Weights of a small sound classifier.
Data: trained on read English sentences (LibriTTS-R), 106.5 epochs.
Rows from block 6, named by matrix and row number. Rows with one number belong to one channel. Each number is 128 + 24 x the weight over the matrix's rms, rounded and kept within 0 to 255. All counts start at 0. Numbers have three digits each.
# filt: filter width-3 conv, dilation 2 (model.blocks.6.filt.weight, 256x256x3), inputs 0-31, a 3 kernel for each
# gate: gate width-3 conv, dilation 2 (model.blocks.6.gate.weight, 256x256x3), inputs 0-31, a 3 kernel for each
# out: residual pointwise conv (model.blocks.6.out.weight, 256x256x1, transposed), outputs 0-85
filt.191:120139143137138145118128137107133134136147120149077128147145140134107184087099112133121121117149136147150097089113149163151117108154156106161128135110148103141200139098109125137125125131128160141104117145160137138151123138108149127210121112139122117154147104149118160099155035144144139137
gate.191:102121175135106168120085145122120168106178174124121120087147091096144093120167150119107151082139085106116131105104157133137122125171109128159117163130166065107184117145081067156179119119095138135089137167106167132172143134137130129098136088159095137129109124067155094162159134131163153094
out.191:108074087099105093157119120151162133120140142123114119154083076113122163121105084115151118157127139116124130105119149136107099134122097129141119152094117133115142120148134135107119169144123146114094122112156132128153126119112148135126120130196134165109168128
filt.192:116130118150139127114142115107116120119142101061109160168121141121127155116097116079153108162123110137134142114134130118110109110115136144123128119090124120118116125130091118113141163152124150113134159145107138138160147135141180142162211031152149127126174152127116153107118126135131117111
gate.192:086142138145111176118128146174117089137113113103092167132124116131165161108137137129135115101184151114160117166156107133133133144063115121140110121129100128123112183111113103161158133146146132151096131096177129142092135144080127140155125114123156110157094133107127117117095112128124138112
out.192:111142100112120174072131177146127140133139166114128165118104125179138122162144149109108130122110140097074114134159134134165144183124129072141178144143132132146129128077121136078084124153150149129132124149161113122165178111078120191159148106119149112116146110
filt.193:170126097116118114124131176142151086107152093165124118118133116060158121158124106165128082155089141133075122138139102117149140115130098080119128159125099149128137087148131114126135162114111141120126158095166141128117106149104162105132150079158111112142129155099139147129118153160110117116
gate.193:149156133124103139162151131143099158140120117147096119110087094117173110119138086130160158124132114091134143152083129085091151079177141153140089108107123157117145074113156154128133116139118105151070158147108113106101153130108102165093168111149125141097102161144139152108117162092115107143
out.193:131120185138102133136148102125127116140107077139092143127102144115174128110149135130154126123142125136111068140132125112129112139123135110153102128106131180156107134124140133145103139158172142092107158081150106139121115105155142155160086152147099175114092127
filt.194:144131103130163121142128082145116138148122107156123172154138116114149141150100122146113088129130148148109115152172089128150132089135105143141162134094115078100120199169120116105111148144128095104156185124156132178105110118130117147132152148118134161130137130148116097129130131109085102145
gate.194:150108148110184112108103103109115121169125134131118124131114155083186159081119118100086155106142140146152150109148141141153151163108130074143136121093163152107125152122135168153137079144120135098096162123089123116107110167153125129116149112121142074111101126114138128122115105094109119126
out.194:127111144135117138137152080164143142138098107102133113112188124139102086142118160127112132146099134100125141152141122142145137119157133112132107149128124142141109131102123153117183164104134170126084106033150131106105126090132122145136130124091107139114174123
filt.195:106099152140128174118106091108108144134118124153130112115119138123087188150146105119107103129144152116126152160154089158177145188158153143149080143111118121146148076121136173104116135191116091094106135161103143139123098101175134128112113139088152089122085149159073134135142135110163125110
gate.195:128108149099162157091121146182137150114120133158133103128163184120136131107192134159109134143171119127128119153148125134141161142183148136135132121093115126222192125139128154131154139161080110137149135150106170133135138067091164147125113082127123171085118124165120153106124121120095131113
out.195:144130129146116122121107110115105134146098112144114069145113153172093142134136089157148099143134159075126143105108166124111146162109117143135135112147120172103149131105147133105127146175155132159173148123110097092138121120118177103150126131102138121100134107
filt.196:133128120119110110124172148151129103155168123123123159108113119177157107195143142151140145083129107123146156110149118112148121113126087135079130126121156168161128079129141119111161120143139164117119073131129112060143152107098148115115126137119151121118078116062109112089114148118154099100
gate.196:134116161107086136097147140142114116123137110132153147130112138127114130101154132100133133119153105118091146119098156124126116156085121082153133123145103122113141162148112068130120149103121124141109096113090170106168126140145132103131149122141111107126139157131150119154118126109130142090
out.196:092126145140103172144086106104158121112141071147140135121107088170142135065089143117114135116110117128125108155110116126119136142140136119101140148168158083149074127116116144151155137107120128089160099133094117105135101114129146089142130143148067138177096115
filt.197:080106095121110142118151117140118142138078144073126097125147122115148109155132124168126133141111109145107114134114123084101171108103146167084107111104135111158150140125094096147217138167118112162124164149125136125088132149163112086160168154139137108101121123174132127091119098093144135131
gate.197:130120152146133164140152123134134135129117174106134148116139120127108180121136173110115111103115157145100175165153130098135110157073114107102132139109120135107106120146100134107107114177138115157112137144135160109147134124107134137147105132116072079132138121120117113163111129143127143123
out.197:161141116127085159172127100071106108136103108167137152159150129132103140137126098101156138121110105154108151175135115102148123152088112123110160092109126113152130127132149128103083147152126071158130176128118111111113152143133125116163126110182130135137153138
filt.198:111139123187132187114093154095140108126168171131120066124147062162101138110128126084174091145113141173133111116155097099131087139118115115143111112095142083134106133156116161104049131107147093127177144115149084106147103097113122156130130111126108177108128117145137172114148161113157113101
gate.198:073083143135093124112122101124070135087165132112110098093137097084142146136137101157106115157149068159142155148140123145107109111119115161126057065144091107128137122110125155124170123126116101143153150173129119104142069115096076105124173135129163137153149143103133116120143069126098150121
out.198:110104162099121111094157163124132151179104133145110133090141101122116126131104145131146077123078117122067127137186112174140089155094153154118140158134121115119163119116145122125168117171158126133107141150118117139124149171157119099148110161122165081092124129
filt.199:133123138153121132138102135140121107113191115168127130127125110135112112113125133118084095161089146105157115105131090096133112129119083135116140140170131102149145099157126118094147113127139158120134098142087133091120114176122105117082102171159114104122128136125127112124156092132090130148
gate.199:109137145177153100146188104092132149125133130154127132156128115153119113141123147165111129132134118163144164165121157144133157083091108101142118150106132107133176154165161101130173180142162168125148106131145099186170156127118144141095161139128125127145125106121090133113126132119082111144
out.199:135135144109135176119167104161126139133141152107155125137166108065135138146157159162154163140173096097080157155190133106135151091119159132127122149145160120123167174158164092147143123130119111133125112085170150097137117145146127080121113141136174069093113142
filt.200:149146114111128159135102136127136138147098099128093120080112111098128134181106142141145130103100142117121132106098145148126128131096131119144144127112134115147090118132134142123100134090159142128138073132125136121123098170108118098151127112122107148103124137070122142140126131115122146128
gate.200:167093152130121141149126135148132101092103157132100090140143081135156092120125142137151101094098157138101127116111177163108166187134107118120076125096142149142130140107102113113163121132113073141117118087134146122113107159088158126150145157154102104153157145116153107116105152119139111125
out.200:115149110137117120102140110144135123133126177117134124116088122111161157141143095116141097159169148121096112111123096140102148130099174165125089149139116123130169108094125160127126170133122165117108114129053140121111141170109160137155160130125151115116114118
filt.201:146152087146129136101121111131135135118125080124137160164179102147142146147114187075102145165086139155133120090127154121119134121170159124110107136152133101120122132110114144150130133109124114143116170134147109143139132109086084150171143132149111131105103119136148144119061132139108117129
gate.201:097123146128137135120092142114129154162127141104139096150128134128142102140139144105140141110111186141117103118152180159143125115144119180084147109104112078137100131144127063130096119141155164152127103107172156127114098155175163098108168106099107100161086086189098120147062064116102139118
out.201:101137156149122094102100138141148112165105107179126122129130143160124079136087128140159129077165101144167131122131103136104100123169115093145090121125134100147135122115134097134106139123131168102114123114128124147145127177147109152146104087156162171141081127
filt.202:180150142054124147157140140151119138111126138122131154152120178117157102150156154164139156107122148114100155119104151127124144135175132132107099116145181151130151132095139159105145118158124136125092170156121126125109092128134113088161122105090103090118131160116110141155105147121100154150
gate.202:114147137097156151133157127171117142136135116108118124120172128117129193107149153167128158099127098166159116143165154176128137174136156145104156108058116117157142077157197154125146078141148103126130159138137132125169113132133165088169156128084143140116125107116111141124165121145145128069
out.202:084116136150100104139135121112119120108140115154139129114144144105128138089107126127121082121167119127111155100167138144105180117148140085127122132148125130120163170124138095171102104133080119142122129138124153111105105138125141107126131142141111120122108124
filt.203:097149125124118154110122143149165108153113115140127109122159131134123164120124141173156119095145135169109133157128109098087153109122139121118148113177119101127148102143151129113132121099128146167111114156102141139165107150125120130161083141145126156139152064167144092141117121131122139118
gate.203:123146135142153096097128190100116119074124124148058106087138162140086123136126133089143142164145164189131134114115128105098072139137111101128123128118113146143126119166092108129156131132121113131141155113181110126142112166117150106131134148148158134112140164172126104125071130153141097115
out.203:142133121101148112146078135138143129111160132136120140132129146126129127133118076154155136133110096130154166125109128131081137150108076188123108121125104089131136130120190169116152165129125146155104155146150106140120121157109134149086104104141118151153107139
filt.204:119155119091088147136145155134115119152166087132118151076106127122107139096149146126127163143127115112164101122104121108162121149129111133131119159125139177161131165102107106064106076101148112097097161147084129159144118088130136072121103167157152102122140145132130121156171124163161126146
gate.204:091138157087142079137143109135121129101184083100126167150071112157101119131127103153128168137166158122117146096166128145196147153160100165124126123142116103111129154132124089102146135121140136145164132138167146145123115121195165120162100128105139152114135114139116126141127149133150099124
out.204:151122125108091126140120127138138122133145147127153147142175144187093122105124103128152172104138077124121090108135162148119112134078121107133110113110101135176123105128100136103162124123117139132138130149126161162109129116116120104135138123079141126136137139
filt.205:138128107097120114124141131109126119142062142121108135114157117113126089111141137137084106113114095114143122136123101144117141097145117125150127095150149131134090149119137128106172107107132119133101099123128126105102128141039132129108117128104150101145118131163150108148143163090108157121
gate.205:115182123143110103107113137128129116151124139119149139125173131140149126082153164116104115141119121141111163157168153071134169129144124136082123107124143149138105101164123142130121112124117177112147123083081132171131138100127110151161118102146148130172106098136144117074079118151104137131
out.205:118148152105136141105131102153164139148149135091145128142106132140134137150159128114107150118105136146136113156127109120124117075136129157143145132124163123130156141146147143123119115120132123114138094138069161146162127130168114111134135119150160144106129110
filt.206:122146086107159117125106113130117156182126125153113087155110116109138110127115145148116170099121140157159107158103115122138091153133131157156121099110144120099163078099112123107146139095132094142162118115102151120147134099153127163096086138128157117089089143146077098126145157121137106122
gate.206:109157080162153121093155144120155134118152120116131117108129100120140110063092090200125131099130104160065091131136082134128091143128165133101128157126103110101159076126117130143170147127099138145140115094104134111155111144124120143136108124134183151116135083148144080156139164180136122106
out.206:127134173087129144132107158101114092124111096132182094080169122127156147152179142160124113156095090138112149114124101122145147168118096146105120158117164122152150134098138141109133145134153105126136117198120138108118146097147140087155147146097161120101173113
filt.207:148105089142110111142101167105150187128132149132113155149125106068148126157098127148131115102143135105120129160118153106112148159152103109145108148113127123128150087090124102159129122138161119130136153121144081185107122135134119122178136148109118125143150098129130144105066062166092089134
gate.207:130052152139133142099133127152117120124118157126117109197189085163130141187120199083126159106145137105123149167081123134139159152124128136154135084086129119137141139116091122197121112145146137162128180111161127122117147112150186169099097092177112138126117156132149106103140071104073121144
out.207:130179162140123168096124096121141169124144138141126121072114125142107159104074145114153084150145147090147090104127166159147122144135072135110112097174151102119101175136165149150142086150175137154112115116125174104154167122152136145150115157158097128098122127
filt.208:120140131176138143146122129125083162109162119164122102196122118142104101089163085155157161114175115137114123090104125157143144126113152098191156106139113090119120119133141156120108118137168185112103127137154167151178114131137091117064174100101139124079149157136163089111111115127165113163
gate.208:134131145148174127146124139122080078121122135126109142145123160119109096140123110127107131072133174132151156140107113158120112139165101147111155098158146126077165125130116120145112118141145165140098109150110121097161133125154186113146166138117159093083119120125160151114122078103080140126
out.208:122075114192130163141108158122110144194159139103136131122150115143114137145140144125104128094133135116141168111121098150167151130186100165135129129130116125112137135123124123113131069155108089145140103120110099114134151155108166119117116142114101145151134139
filt.209:107113120098165105155144126119165149144106149123164093139140176104128081093150141134121133152145080099139134106095132166100108134133148140163105115134121121117122118115128097181132133115133092156105139101122149128110144126145129155105125121069115091172156119119107102175152156092172138076
gate.209:125126144156104108144082105076146103099076082125065178123158113075185034164089124128134153158078099178127123186154089083167126137126122169135126132177113118149139071164133184132152115103122143149170142127104092162138122163100174103143137122144113110116123153107151143139103181121126113150
out.209:156105164088137127106117161121149177093087137093163136170166107122156141168155129149091119108115140150130171178150146106116111121124135125068132101117102150147075145068149120113076099146140131131154128179130109115092129115133118148123123138128138135085140116
filt.210:145113111111127117135110142128087119135165104120176144139151138167154085147157165156123129133155171118182140133125119183141148129092129107134139096129145110127132123114158157100128139120092119121112127126118115158143157113148179117161134120173124144142166087158083111122135126147108138120
gate.210:157144109116159126140090130155133132124140129114177113128129098145141150074161105144120116080134101123111156116089147168143155093148137081144120093105140108142175123085107150196126129139159164121148160156143097155126108129103104132110078153165131091120099104124115151137089104111134104137
out.210:142114138154129149147112135176108155108169138121157151082087098124093153133126095183142164143136094141121108116082145121166089163095091129128121137183147105149132134143119150112125143093184111152167141111104135107171111145094109110126141134167098106114147138
filt.211:058161129123112162101160138134127126143094148122113104136126130088142169134126107137116167160186126112148148139139107123114134077133098120141156170106128146124151118079142165099108148152146135081140168092127117146106129138068085144154138131065085097108117125131178127120100121130139140107
gate.211:123116135129139150112097153150115151092101163122081132103081111131143118149145110128118147161135126139136128116089161132157130148121099143132130138127115137172128084154128117096152147180093113107138131143151132139102132125159074128143133104113088146109168074094116125070105098126158147118
out.211:130126168064108143109158160104119130137151127098155126090150140129123169133094180114177124100148133142112121136161122132180134124136109116119146062116124123127121139155172155174118091148110125106135136105115141140130157111132092129078114133110089120157144102
filt.212:075116150134192134098130148118149120156156118113136145084180125162088104107108148124150096097177143153133144093137128152139113103110114143131170141152117117146099169130113116100094101116137119138158116117134114174088116148097148076130167161103179131111143094081114161148143068185136127136
gate.212:115137119137125146142155157161141088113160148188153089119097119106118113112101184175112115156145110121098087112117145119120172147135114098142118125175131122103138138136085140113122130157109155112157149159105102119170093115128138109110123105141110116103122099105116148087132140118158134124
out.212:150092204137168098099109137126119169125110152101101127094125120098135131110101138180117113135111140112099110172150086134127113107155116111090092140111108144102156128126159122123129096129138138132131088103175118093107163129119185117141103157099116132138115103
filt.213:162155109131102152116132127154131187127131107130093119103098134141132140126118177193085124133150135097125140152130163105127132089152137137093132125136107132116139160135097126124102088112142128140062148154133115130115101097132098123163144145169103090149075146133104159116124108121098089166
gate.213:111156112140147153125126130177151098125155148097147150102119126122094116139150087139050067113135117105147141097149154137165125124102106141132137125100111115123124100168119161109134143126166168138131140162142141118127129095102118123104091124140124134137110126133136140091139128136110130131
out.213:102156122095141115166108148100167115163136139156122127126129147157163109122113171128164145148141177120119161132124112142120148142104165083170105103098095080146140160157123159162134137178156139135132120140062100148130157149145143146137117118153150140171119099
filt.214:116164115147107175160119089152137082117149110154118107128152130121139075135103129120146151156155142136131111160102138103161107116114102128174104144116097109157142172118168109107141146142108128166107109121135181162105115152102126102119137139136128125172130083079183149143107117125088153119
gate.214:110112111123110128110141146127108123139108135127087115129130146137143111121131099123120156149168154144128132126119129094116133130104136132173116095093098151123129132138116107111123144127135118131092113135092111118105108102132101147151117136111130138129119129139124139139113147103101127124
out.214:160098137101159118146120137110089161099166100103094148125131113094134121136132085143096119134141125113169121146126118171135093110152086117102127119111125142109107136159118123156173105123073130151157110137138122176106143158124113148060133150107102141103126111
filt.215:075157075126146122109143108140098155119139190100154132135124143143058181115101118118166130098128110132117104110106117089131164075162087125106154149129155102137163116102132157132121143145153106150140129132126122141123231125114142111104127167148148151103115112131111126144125148144114132107
gate.215:145146124153142129115125166149095141174125143139121102172105131127128106151135112142155135141124136098077142137117094126158134107098138119157079142110121131108089111143138122164117152148149085128157129120148160125164152146143117100136115125095157118103134131089156150118097156103147107165
out.215:133143149152107128129148151142122134167110140126094133141202144140108165122137085139101149129159140100143129159146126124110117136167127138069127157140109134099108148153169131156134135109142150138128120109090165127115110134129131115113119116151142086103124122
filt.216:144122081153084155083203095120117149154128104131108119161105155120147132168149140131134139131135129096131150147138091180157113140123158113140159129170163118131090167146141134126119100138161139128082100142167130098122183072073149099151080122171117125113121152156115151132164114151139133100
gate.216:158166114100137144164098130115141083131101127088142136151124103150175144143165168103152104101110138103166156120160064113096179094126150126141128131085182135151133157158101148103133105152121114124138228132140113155119126119126162139097119113145179151117099107127113119116112139121138093118
out.216:145149134125160146101066144118130156131121115109123089166134110134097146148100120115120149095165122172114079122123145103116120144087112124067156140135118089126139116174112128138135167121106176131122113124157126153107119113081137125122120165135161109113174131
filt.217:121160132092076113110136129170122107130112153118130144128117137059183122139088114154147132112106096110112184136129141127131132098130096093154132130103124140133148127136133129096143098128110133086113125082169131086126132135159132199122141140144185088142093114123144097158116115160132128159
gate.217:151141133122134068105137123183107104117143137146133121122164110112089147101148169124143126122153094105134113129170073157154145117116161091139131140139152132137122071120144155148084101133114135144183107064132104105137171128108111155109153123186095124116114116135102127124133100149143101131
out.217:134118142136147180120115136123116109163108131123145150142118131148162118104144119087150111116119146174138139136150133111138150101135159138105121120148160163139100124101111135115165113162107140068159115157153116150144122148132149128145117129114135078104111106
filt.218:118139097174151126137132145095093112134127167121125156110150116118115134120147124110095158044104108150162106122131184170109120157145128093169141107138138170129129156107148135167092115143129105125138099127121118143137152116147119131145086130153115135126108089148181114130103158107126118104
gate.218:129100159158152141088081126158140150143132125106142135166124148160130127121123145151131142147128159131157128142165162126119125201153105172115140106112160115147156143150105139127185142098152124073113169115140103166113110182096127121096140114134109162141179103155107120145110092126139117092
out.218:109081107164132093124183136120112139135096107106104144120150140122115129127162136092089162148139127108118155156118128139098146159132147184157088139131040131143142130122180103123126131068096156131074120143139139166125090148105135109104063141136116125112159114
filt.219:111127154143114111069145111137153143173143136103104130118120124130128142164098112149102118118127118122102123092156077125160094150137142124131085143112137115083152127097127154129135094129171109107154128059067117147093130152148141118142128110167123130125090133115118143126119133061160133141
gate.219:097124186113149122134142105167167116113071133103082152156162131169111077125134125157107134113126166099153140118150126117124175125149106127128125106132074147132080144140099147132149160130143119082130111144159125108188130171091167120172110134141117165168147119129108100146167126095157161089
out.219:158141101098161125173131099121101083126169152195125087165055132132108133104097107117131135093126113131146105137109150088117117105131078125189176138134135164081137157170129122103149142120148120211156135181150134089130087129108128099096129115107113159095157139
filt.220:093115090118128159116129116109119105104154110101164136133148148137135062093119137151131077148144126150126125139109113098159114171125150137114121075131132110155121166098144133135138117155140110142092115088124156097156115149131160088104136140115132137119086162133134135132145127136126104147
gate.220:173098163154112150114136123103105150092126159116121157131178125134155137115150148109125134138103121120054103069115141149134110145114165109136178113166073117142171122129142112118135158108137136110171156139155101150129107130155098104132099115151122117146154087117135127118155142106111163104
out.220:124159121104100097088103119162095130137114106122180111122121083156159106108133122118123151130128160154133134126140142118133123148154132133108143128104153146152157118162124131099126142120110147080121166146167129148093115117115089128133119153095137125175148119
filt.221:138125133136138100130110132103151152164130093128140150096167120186121130104153198123110120104114121127101142164120137140149091125113149139102145151141118150123154159142125145155146169127100149117128122153160105129124197167122119189111122118144099133132129152149137136137103134120091155159
gate.221:118135103140112161097113111141149138130121100087154126070096155125095130124148106077147168132139140115136119090140100172138125117143115123125185135143106098112174138123134128093143124137108136120110122109127137160113059139145161169119109115135124108138111088114098138111107119125144126091
out.221:127101129147148082139149157106140081140064122134124110104133087160169077083109149145175113142163118116126125146125142169114127141116089154157087108141144126126141118116132103147119137141128135148103078144088093112113150151176107110139116119077158151131147146
filt.222:127161188157135103139113114176092107097176101105174099130142155121161122115117115091146123137095108122144124099142135144153116119118152140103111160105122129143136110120076153154096109141121131112142136089119102142133122162174083056166117145101089133146149139115114109105147103118124132135
gate.222:133078075131132137122124146132135107107127147162161175157149145149123091130151094138167168161188145108108135117091122179108104172141140102120130125151146090153149132166172128125139107126127119149154119122096154093140134127148138121138096120128134125100136125101120175077135076168133150130
out.222:110175148154148148122078156137128133107115111095115114112116115130155122152138101143107138147156129128145155144137172149127125101110161148089130156139117156134097109168099156125136102135105156119157101167144109101103118112141156132127108112124104130114148153
filt.223:116141074122113141152144185136162123129128110173140095107155122082131184096157084102126091179126085114093145136131083181072075149142154104141146135158123128193109097177144088115146107120098141104140152112114071182134167102151096109128157085094141163085153109159118148154131174154120124178
gate.223:106151139157106151150104137094161115117126132119122143109122112092158142118157175100111158116149117115101117097116119096147090090067139153095159128129129120105130166077122164162142102101155118108131113148148136117168116113106133149093136139109120144143081178130045125120086126126121101130
out.223:147085175143137143177140151089154103131092128137145144158160185100158086085109154143146093124104129095141136107136160119111156127131090117158100126155146138103126132122084154099160106134075154110109130147144137161091138148169101137137101124139157154131132101
filt.224:149147119101137108128134109182157125143126137079118149129118114111097099111146136145154136120139104146135149145151137117154133164124113101149126126112136154164128113120105147106150114111125106092134085147133144140145125109117162161127138069134161160136128135134142093099155138139129087154
gate.224:174117135093105152104134146118161125116149128120132141087129150101144126125114133079134141118115154112144164128104117146100132141150154133124090144116093094118156147103159152133119132152147105138129116138118135125157120147103130137144125136089121131095136105101116123148101146112118123122
out.224:128133099157129140165115162117158135113108178139130121105127152120125097123081137135152144130136140150126151144125105116135128147124081136139122149167144120114166113132128155162145123141153080102179143132160145125148142138128137122130158120124139119110131152
filt.225:132116146135125142120133145123054119146113146165111140181151142099107100170096127132150107154145114094086162156086146089136149132091127174107143114170150122105158114118137120079099128134093128132102119099129153102088101138110115123134121135141132122129120155166127137127131135139101083147
gate.225:118123122116121134086147129120104121099125162144151142104095129149125113101144100126147127116181176081099135101159131142161099091155135105091105140132119106138133150102139138131113127159119150138129110142094153117192133117137143125125133126146077089107093118119120163119152160100135129107
out.225:148130086131135115133156124163139147154117105146122163143190106130126078113118135116123157108120126083129144132132118147119131123096150111137135110149103115111137099118125146111150132147104148127147117119147135143130137107155083128141174158106167090133141126
filt.226:109127139109144138165118136147153117129131126125142121138121161128140148126150103139116141118091148093165175117132163114085168166148152107123154092132131139160085143149104095143138154118123085126112123132178153151085066091106097147116115123092096116183144100132131114123175121149131123138
gate.226:141109124119139102120120117092119088110142182118161137091139200153132124143154106160128157148123154095081124150108114157118162144153151128117170118113116103176146121103157153107143156120143109150158109090126098133108108106096149131180128119103104115148116140104115099147142090102123099126
out.226:105151117102102113133136132143109115092132084152140133091108120162176107146123146182141080161171146094121113116126115104127166115156145100097110158133087114098163130119075152113117111136135125128133097141186164127163142125174100118120105123084146109116153127
filt.227:157091092115135107145103120131136157149121086096118100146145140123145124090168182149117130137117155108150160161113113106127101128137143106173117134147139096106146163141135131123123108132094129114115098108149134139114139107115224158116123113127135131141103120118110120141116100117146162139
gate.227:121116137148093103123153093150121084144167130112136134151075159132124102095136140107109142149159161126113165151116090133127078144100127086125120098126126143117160159109135139147131085108125142134114117134169160151113168099117143141146093127135147119169098166102099122127113106088118129136
out.227:163112138113141131137124075155141134146114141114120153106135113097142081134091130118140092124129132153104118121149155128113176130122160102129111154092126109148094154144077093148170130125151108110129134128162102114112146115140101154115131138129133089150152066
filt.228:108111147123117142147127110124148117156138110104134112146135112119132118103130156113139142179153166094118109154158124119128175153105115119101096146084149153109139113169166124098159149149094155147105108137177201105106085157140111151131103093114127122094139133084151121111141118126141124153
gate.228:132143121129125059132111107116095124151124100121163128149141207102159155103095135140181161113100154107133129119102103174083146137099140127117081121123125147162067185175104120128139166120155131171140134111156118148142151105124124113208106140110146156127107100144130123119114124123105134116
out.228:102135128148135140096140148151164147144115157144113136147158129122132108115124117106109108128119091143113133107122117068124114131128135118164116149166157110116199128135146140135114137134123098128085129132141103116156138154112140138094160134147134119149125148
filt.229:084140132129141095142150122132131131109125195127125133082123174135138129128110173137127148130137108132181130130111152121133116083103163084139069160108094117135131101135154126108141120075099094098150156120107128138142126090137146109098121123157132104093129137101148101142072127153115121096
gate.229:106095098155122123109138130119151149154082116120145126105137104202133094127151138135106149154119167133108114112094133124100144150103118110103127147150131113136141122140095132104101135160121115152101125075125143113089125129118124083117134098111132143124129170155108152110096094159114083131
out.229:124111154140140127120150103157114131107132161071152107139107122150101126119150110143122126126158166175116085103101137128129102159156137153157150103148144104099106085117153090119084092112159150152084121131140127142098113104095148103103129144097074154128115105
filt.230:142157144118122156136137168159148107140164136141174120124131122122047133163155133161129093154164130149104149091170143120056135148098101117136092124095117147129107149123138106107122118113145153145140148114133112153156105150131124040160099101163113136129121108130122120082159123116134073107
gate.230:133119121141151140105081133153172089114134112110135149135120090144096179096178117152145093124144157132153143131167086111156085134156122134081126118132153157126123124165166069119103168121133121099129144120158132115115127165106065184097109082126137072182130138147131154162086170098139160124
out.230:130121128139128133132182104140114120089152134139080122168163148105127161107091161149142118170147118155124104139148108126105105145085143164136099082157119151144128117132113115128131098119139097080064136108141092109106102112151111110164090105159142133113141111
filt.231:141146133115119158128137131107117094126135100156130112117141141135124137169138122143103131146142084121141163123092095152120137154086121137100149146137139130164120122124171154085149133162137135171085112118137155129155145166131129150102169095133134123125163123088098109132113122123161098070
gate.231:105074085156134094119070141144162106106094130124120125130127103124178087094129118138118142114123105109120116100133180147148137142128135134134091102107078116160118113130121146086101125118116140149110158117129147129097095157141150164126191150126133103152131171132113118093125127183123150122
out.231:143118147139110137121138110104111201116137150140126153128165104133123178139082158144135120170143159102144102111086109174139142137161116135103099070110101121177130147143094157147126175114120143137133142089124163128144113091113150133157160112129094082102164122
filt.232:128113110159122121133112095102101163141131131142136152141128092135095137151117169133135152153122150144109118149157117155097094113128137152150136137110095115142168145087143148108129100113085101138164083157157118100131138097114140121096173149131130131120145139112122135124129119148183125143
gate.232:109143120150172163158129085094124143172099078113141107121099105092134120124091125101135128172133144150128148139129119124142108134162157144118106144143106140130130153100159160124129132147120125136123134142139146132143135143094157162087101168126100152130086119120104128137138102128151129106
out.232:126154132147131114115118117082124130091159143117117122125116131118121098172102130135137118095130108165153119150119121138117130105153131095131130084111162156118150133108116133134134099128120129099132102121127125128172158131163095117122098132126161115169115138
filt.233:089198133143114094121149106109123113145123174109118161158129125163074135162101106115156143082157117118107118093128166101128171146119123152155124082158169154140147138153078150106150105170135124107114126132145131130131100174172129125134115121179096137081104119207097100150137107124127084143
gate.233:125113158157105106125144143141176162115173126126124126139149125119148112138124153112104164107123161113176099114109153124134187110161131121139101101090142106111134125100165102124092156160131118139146128137189111159138081187112169127142133139131149148107101134138145137170138108162105099177
out.233:090149126072146131135162107148135110115140107116155158107134105105145135130109094125077188125100131152110117125111122149116141129102139156129119155115108121133138171118139125136071131148062172131049124156149118167128123123102132169099087121109128149133107112
filt.234:086142190117102128132149121131093148074134126134117116124145100149130125145115157110175116131137139169093134121112123141127106101092120126101128074118133149100121163114102151132149088109146105085130143131127146174154126158104181106118144160136108137142107176115139106136113133134112138159
gate.234:107091139165106106139130141152093120131122133108155098111202126156131102088121178142116072167123124116130099115161145126157095111147114137126123145159093133114122130088147127133139147098178128181156110130105143142105140100106082146142089098104113146113129119063134102126156073164146126106
out.234:189101122121155154106125108108129118187141077131135130161155155133127138121146106098184171129123146096104107117115090118110111130140163160132104115120110128117118061118130125083136142141117149095147103129118150165164138085119133155164163112141139132098125157
filt.235:156092158127130116130121090104113131137106103127092166165121123069110139132164123124160144137122108165103143154140139129148129094140117163102117094169138124161135103182153075129137153073080132121140083113141132139090121180094154111110120132120115143141097133122081132096144132101119145063
gate.235:147061127130130132158162111201101136129127127106109128149089088104132142153144139138087147124144138136139138128157123136183143150135167139135136137150160125124140106141122147110136145146166097060127145114102110155066180121151110151090096118084138156116128133162118115126135123139135123113
out.235:162120076121091109108134142128108133157142161136115163135200111121117152153112097143145177135074138140096157117133110095130080093131110125076192155122172058105109136109109135150122160091090123179113098116106117163158114115160052128168131182137163188121146164
filt.236:132117156109129121136086159133149137095129113109055161185094175090168140136124104151076134137147150127154151068117158108143061140097111141154111152170131147119094130114067132137130126171094111151137060186123171124097122130181174144134120131102110162168149171101156097134132128130143113142
gate.236:142108129118113149103093103147113106164132142133134170128148113183115128110153143128111107139100112092100140146136100125089142110124133122134097144086086162125148143141131160109098140155155118129115151048126111141131098166133098116103139109125139128116102155130167162160135119129149171144
out.236:127143154101112120127113119111144115120136081137081112144122143153120113181185119117109145124126166154139123097068163132128102166112143111120089136112132101126126102128094125146127147154106151146109078168134136134123114103138064144167152112120179114129137105
filt.237:116133118130130090124147131125123132118117110103100156159126128104120117130097138117154167176127138102124123159126139150134134131129134118152125132136136140118105086127112115117106162128142134113138129129122135112109148118107151153132117123107120132166132119095102136138106120116096130147
gate.237:129119144138164130124146140122151126110114133180130123137165133139120130156156125125125107127136137156133131103124125124122124171150102142157140119142128130141129150161099114149114145131104134152083114125111158141134081143093137103113145129127101134109151131085151138115182085177112123114
out.237:100145104128131138151109134100156158097133135098131154152119106142129105129139116169148156129108130110077136106138134128118115164126167128111138143141160121118162120114162099136115166131132134148089159131089124130150165137146137134167105140136118154117152106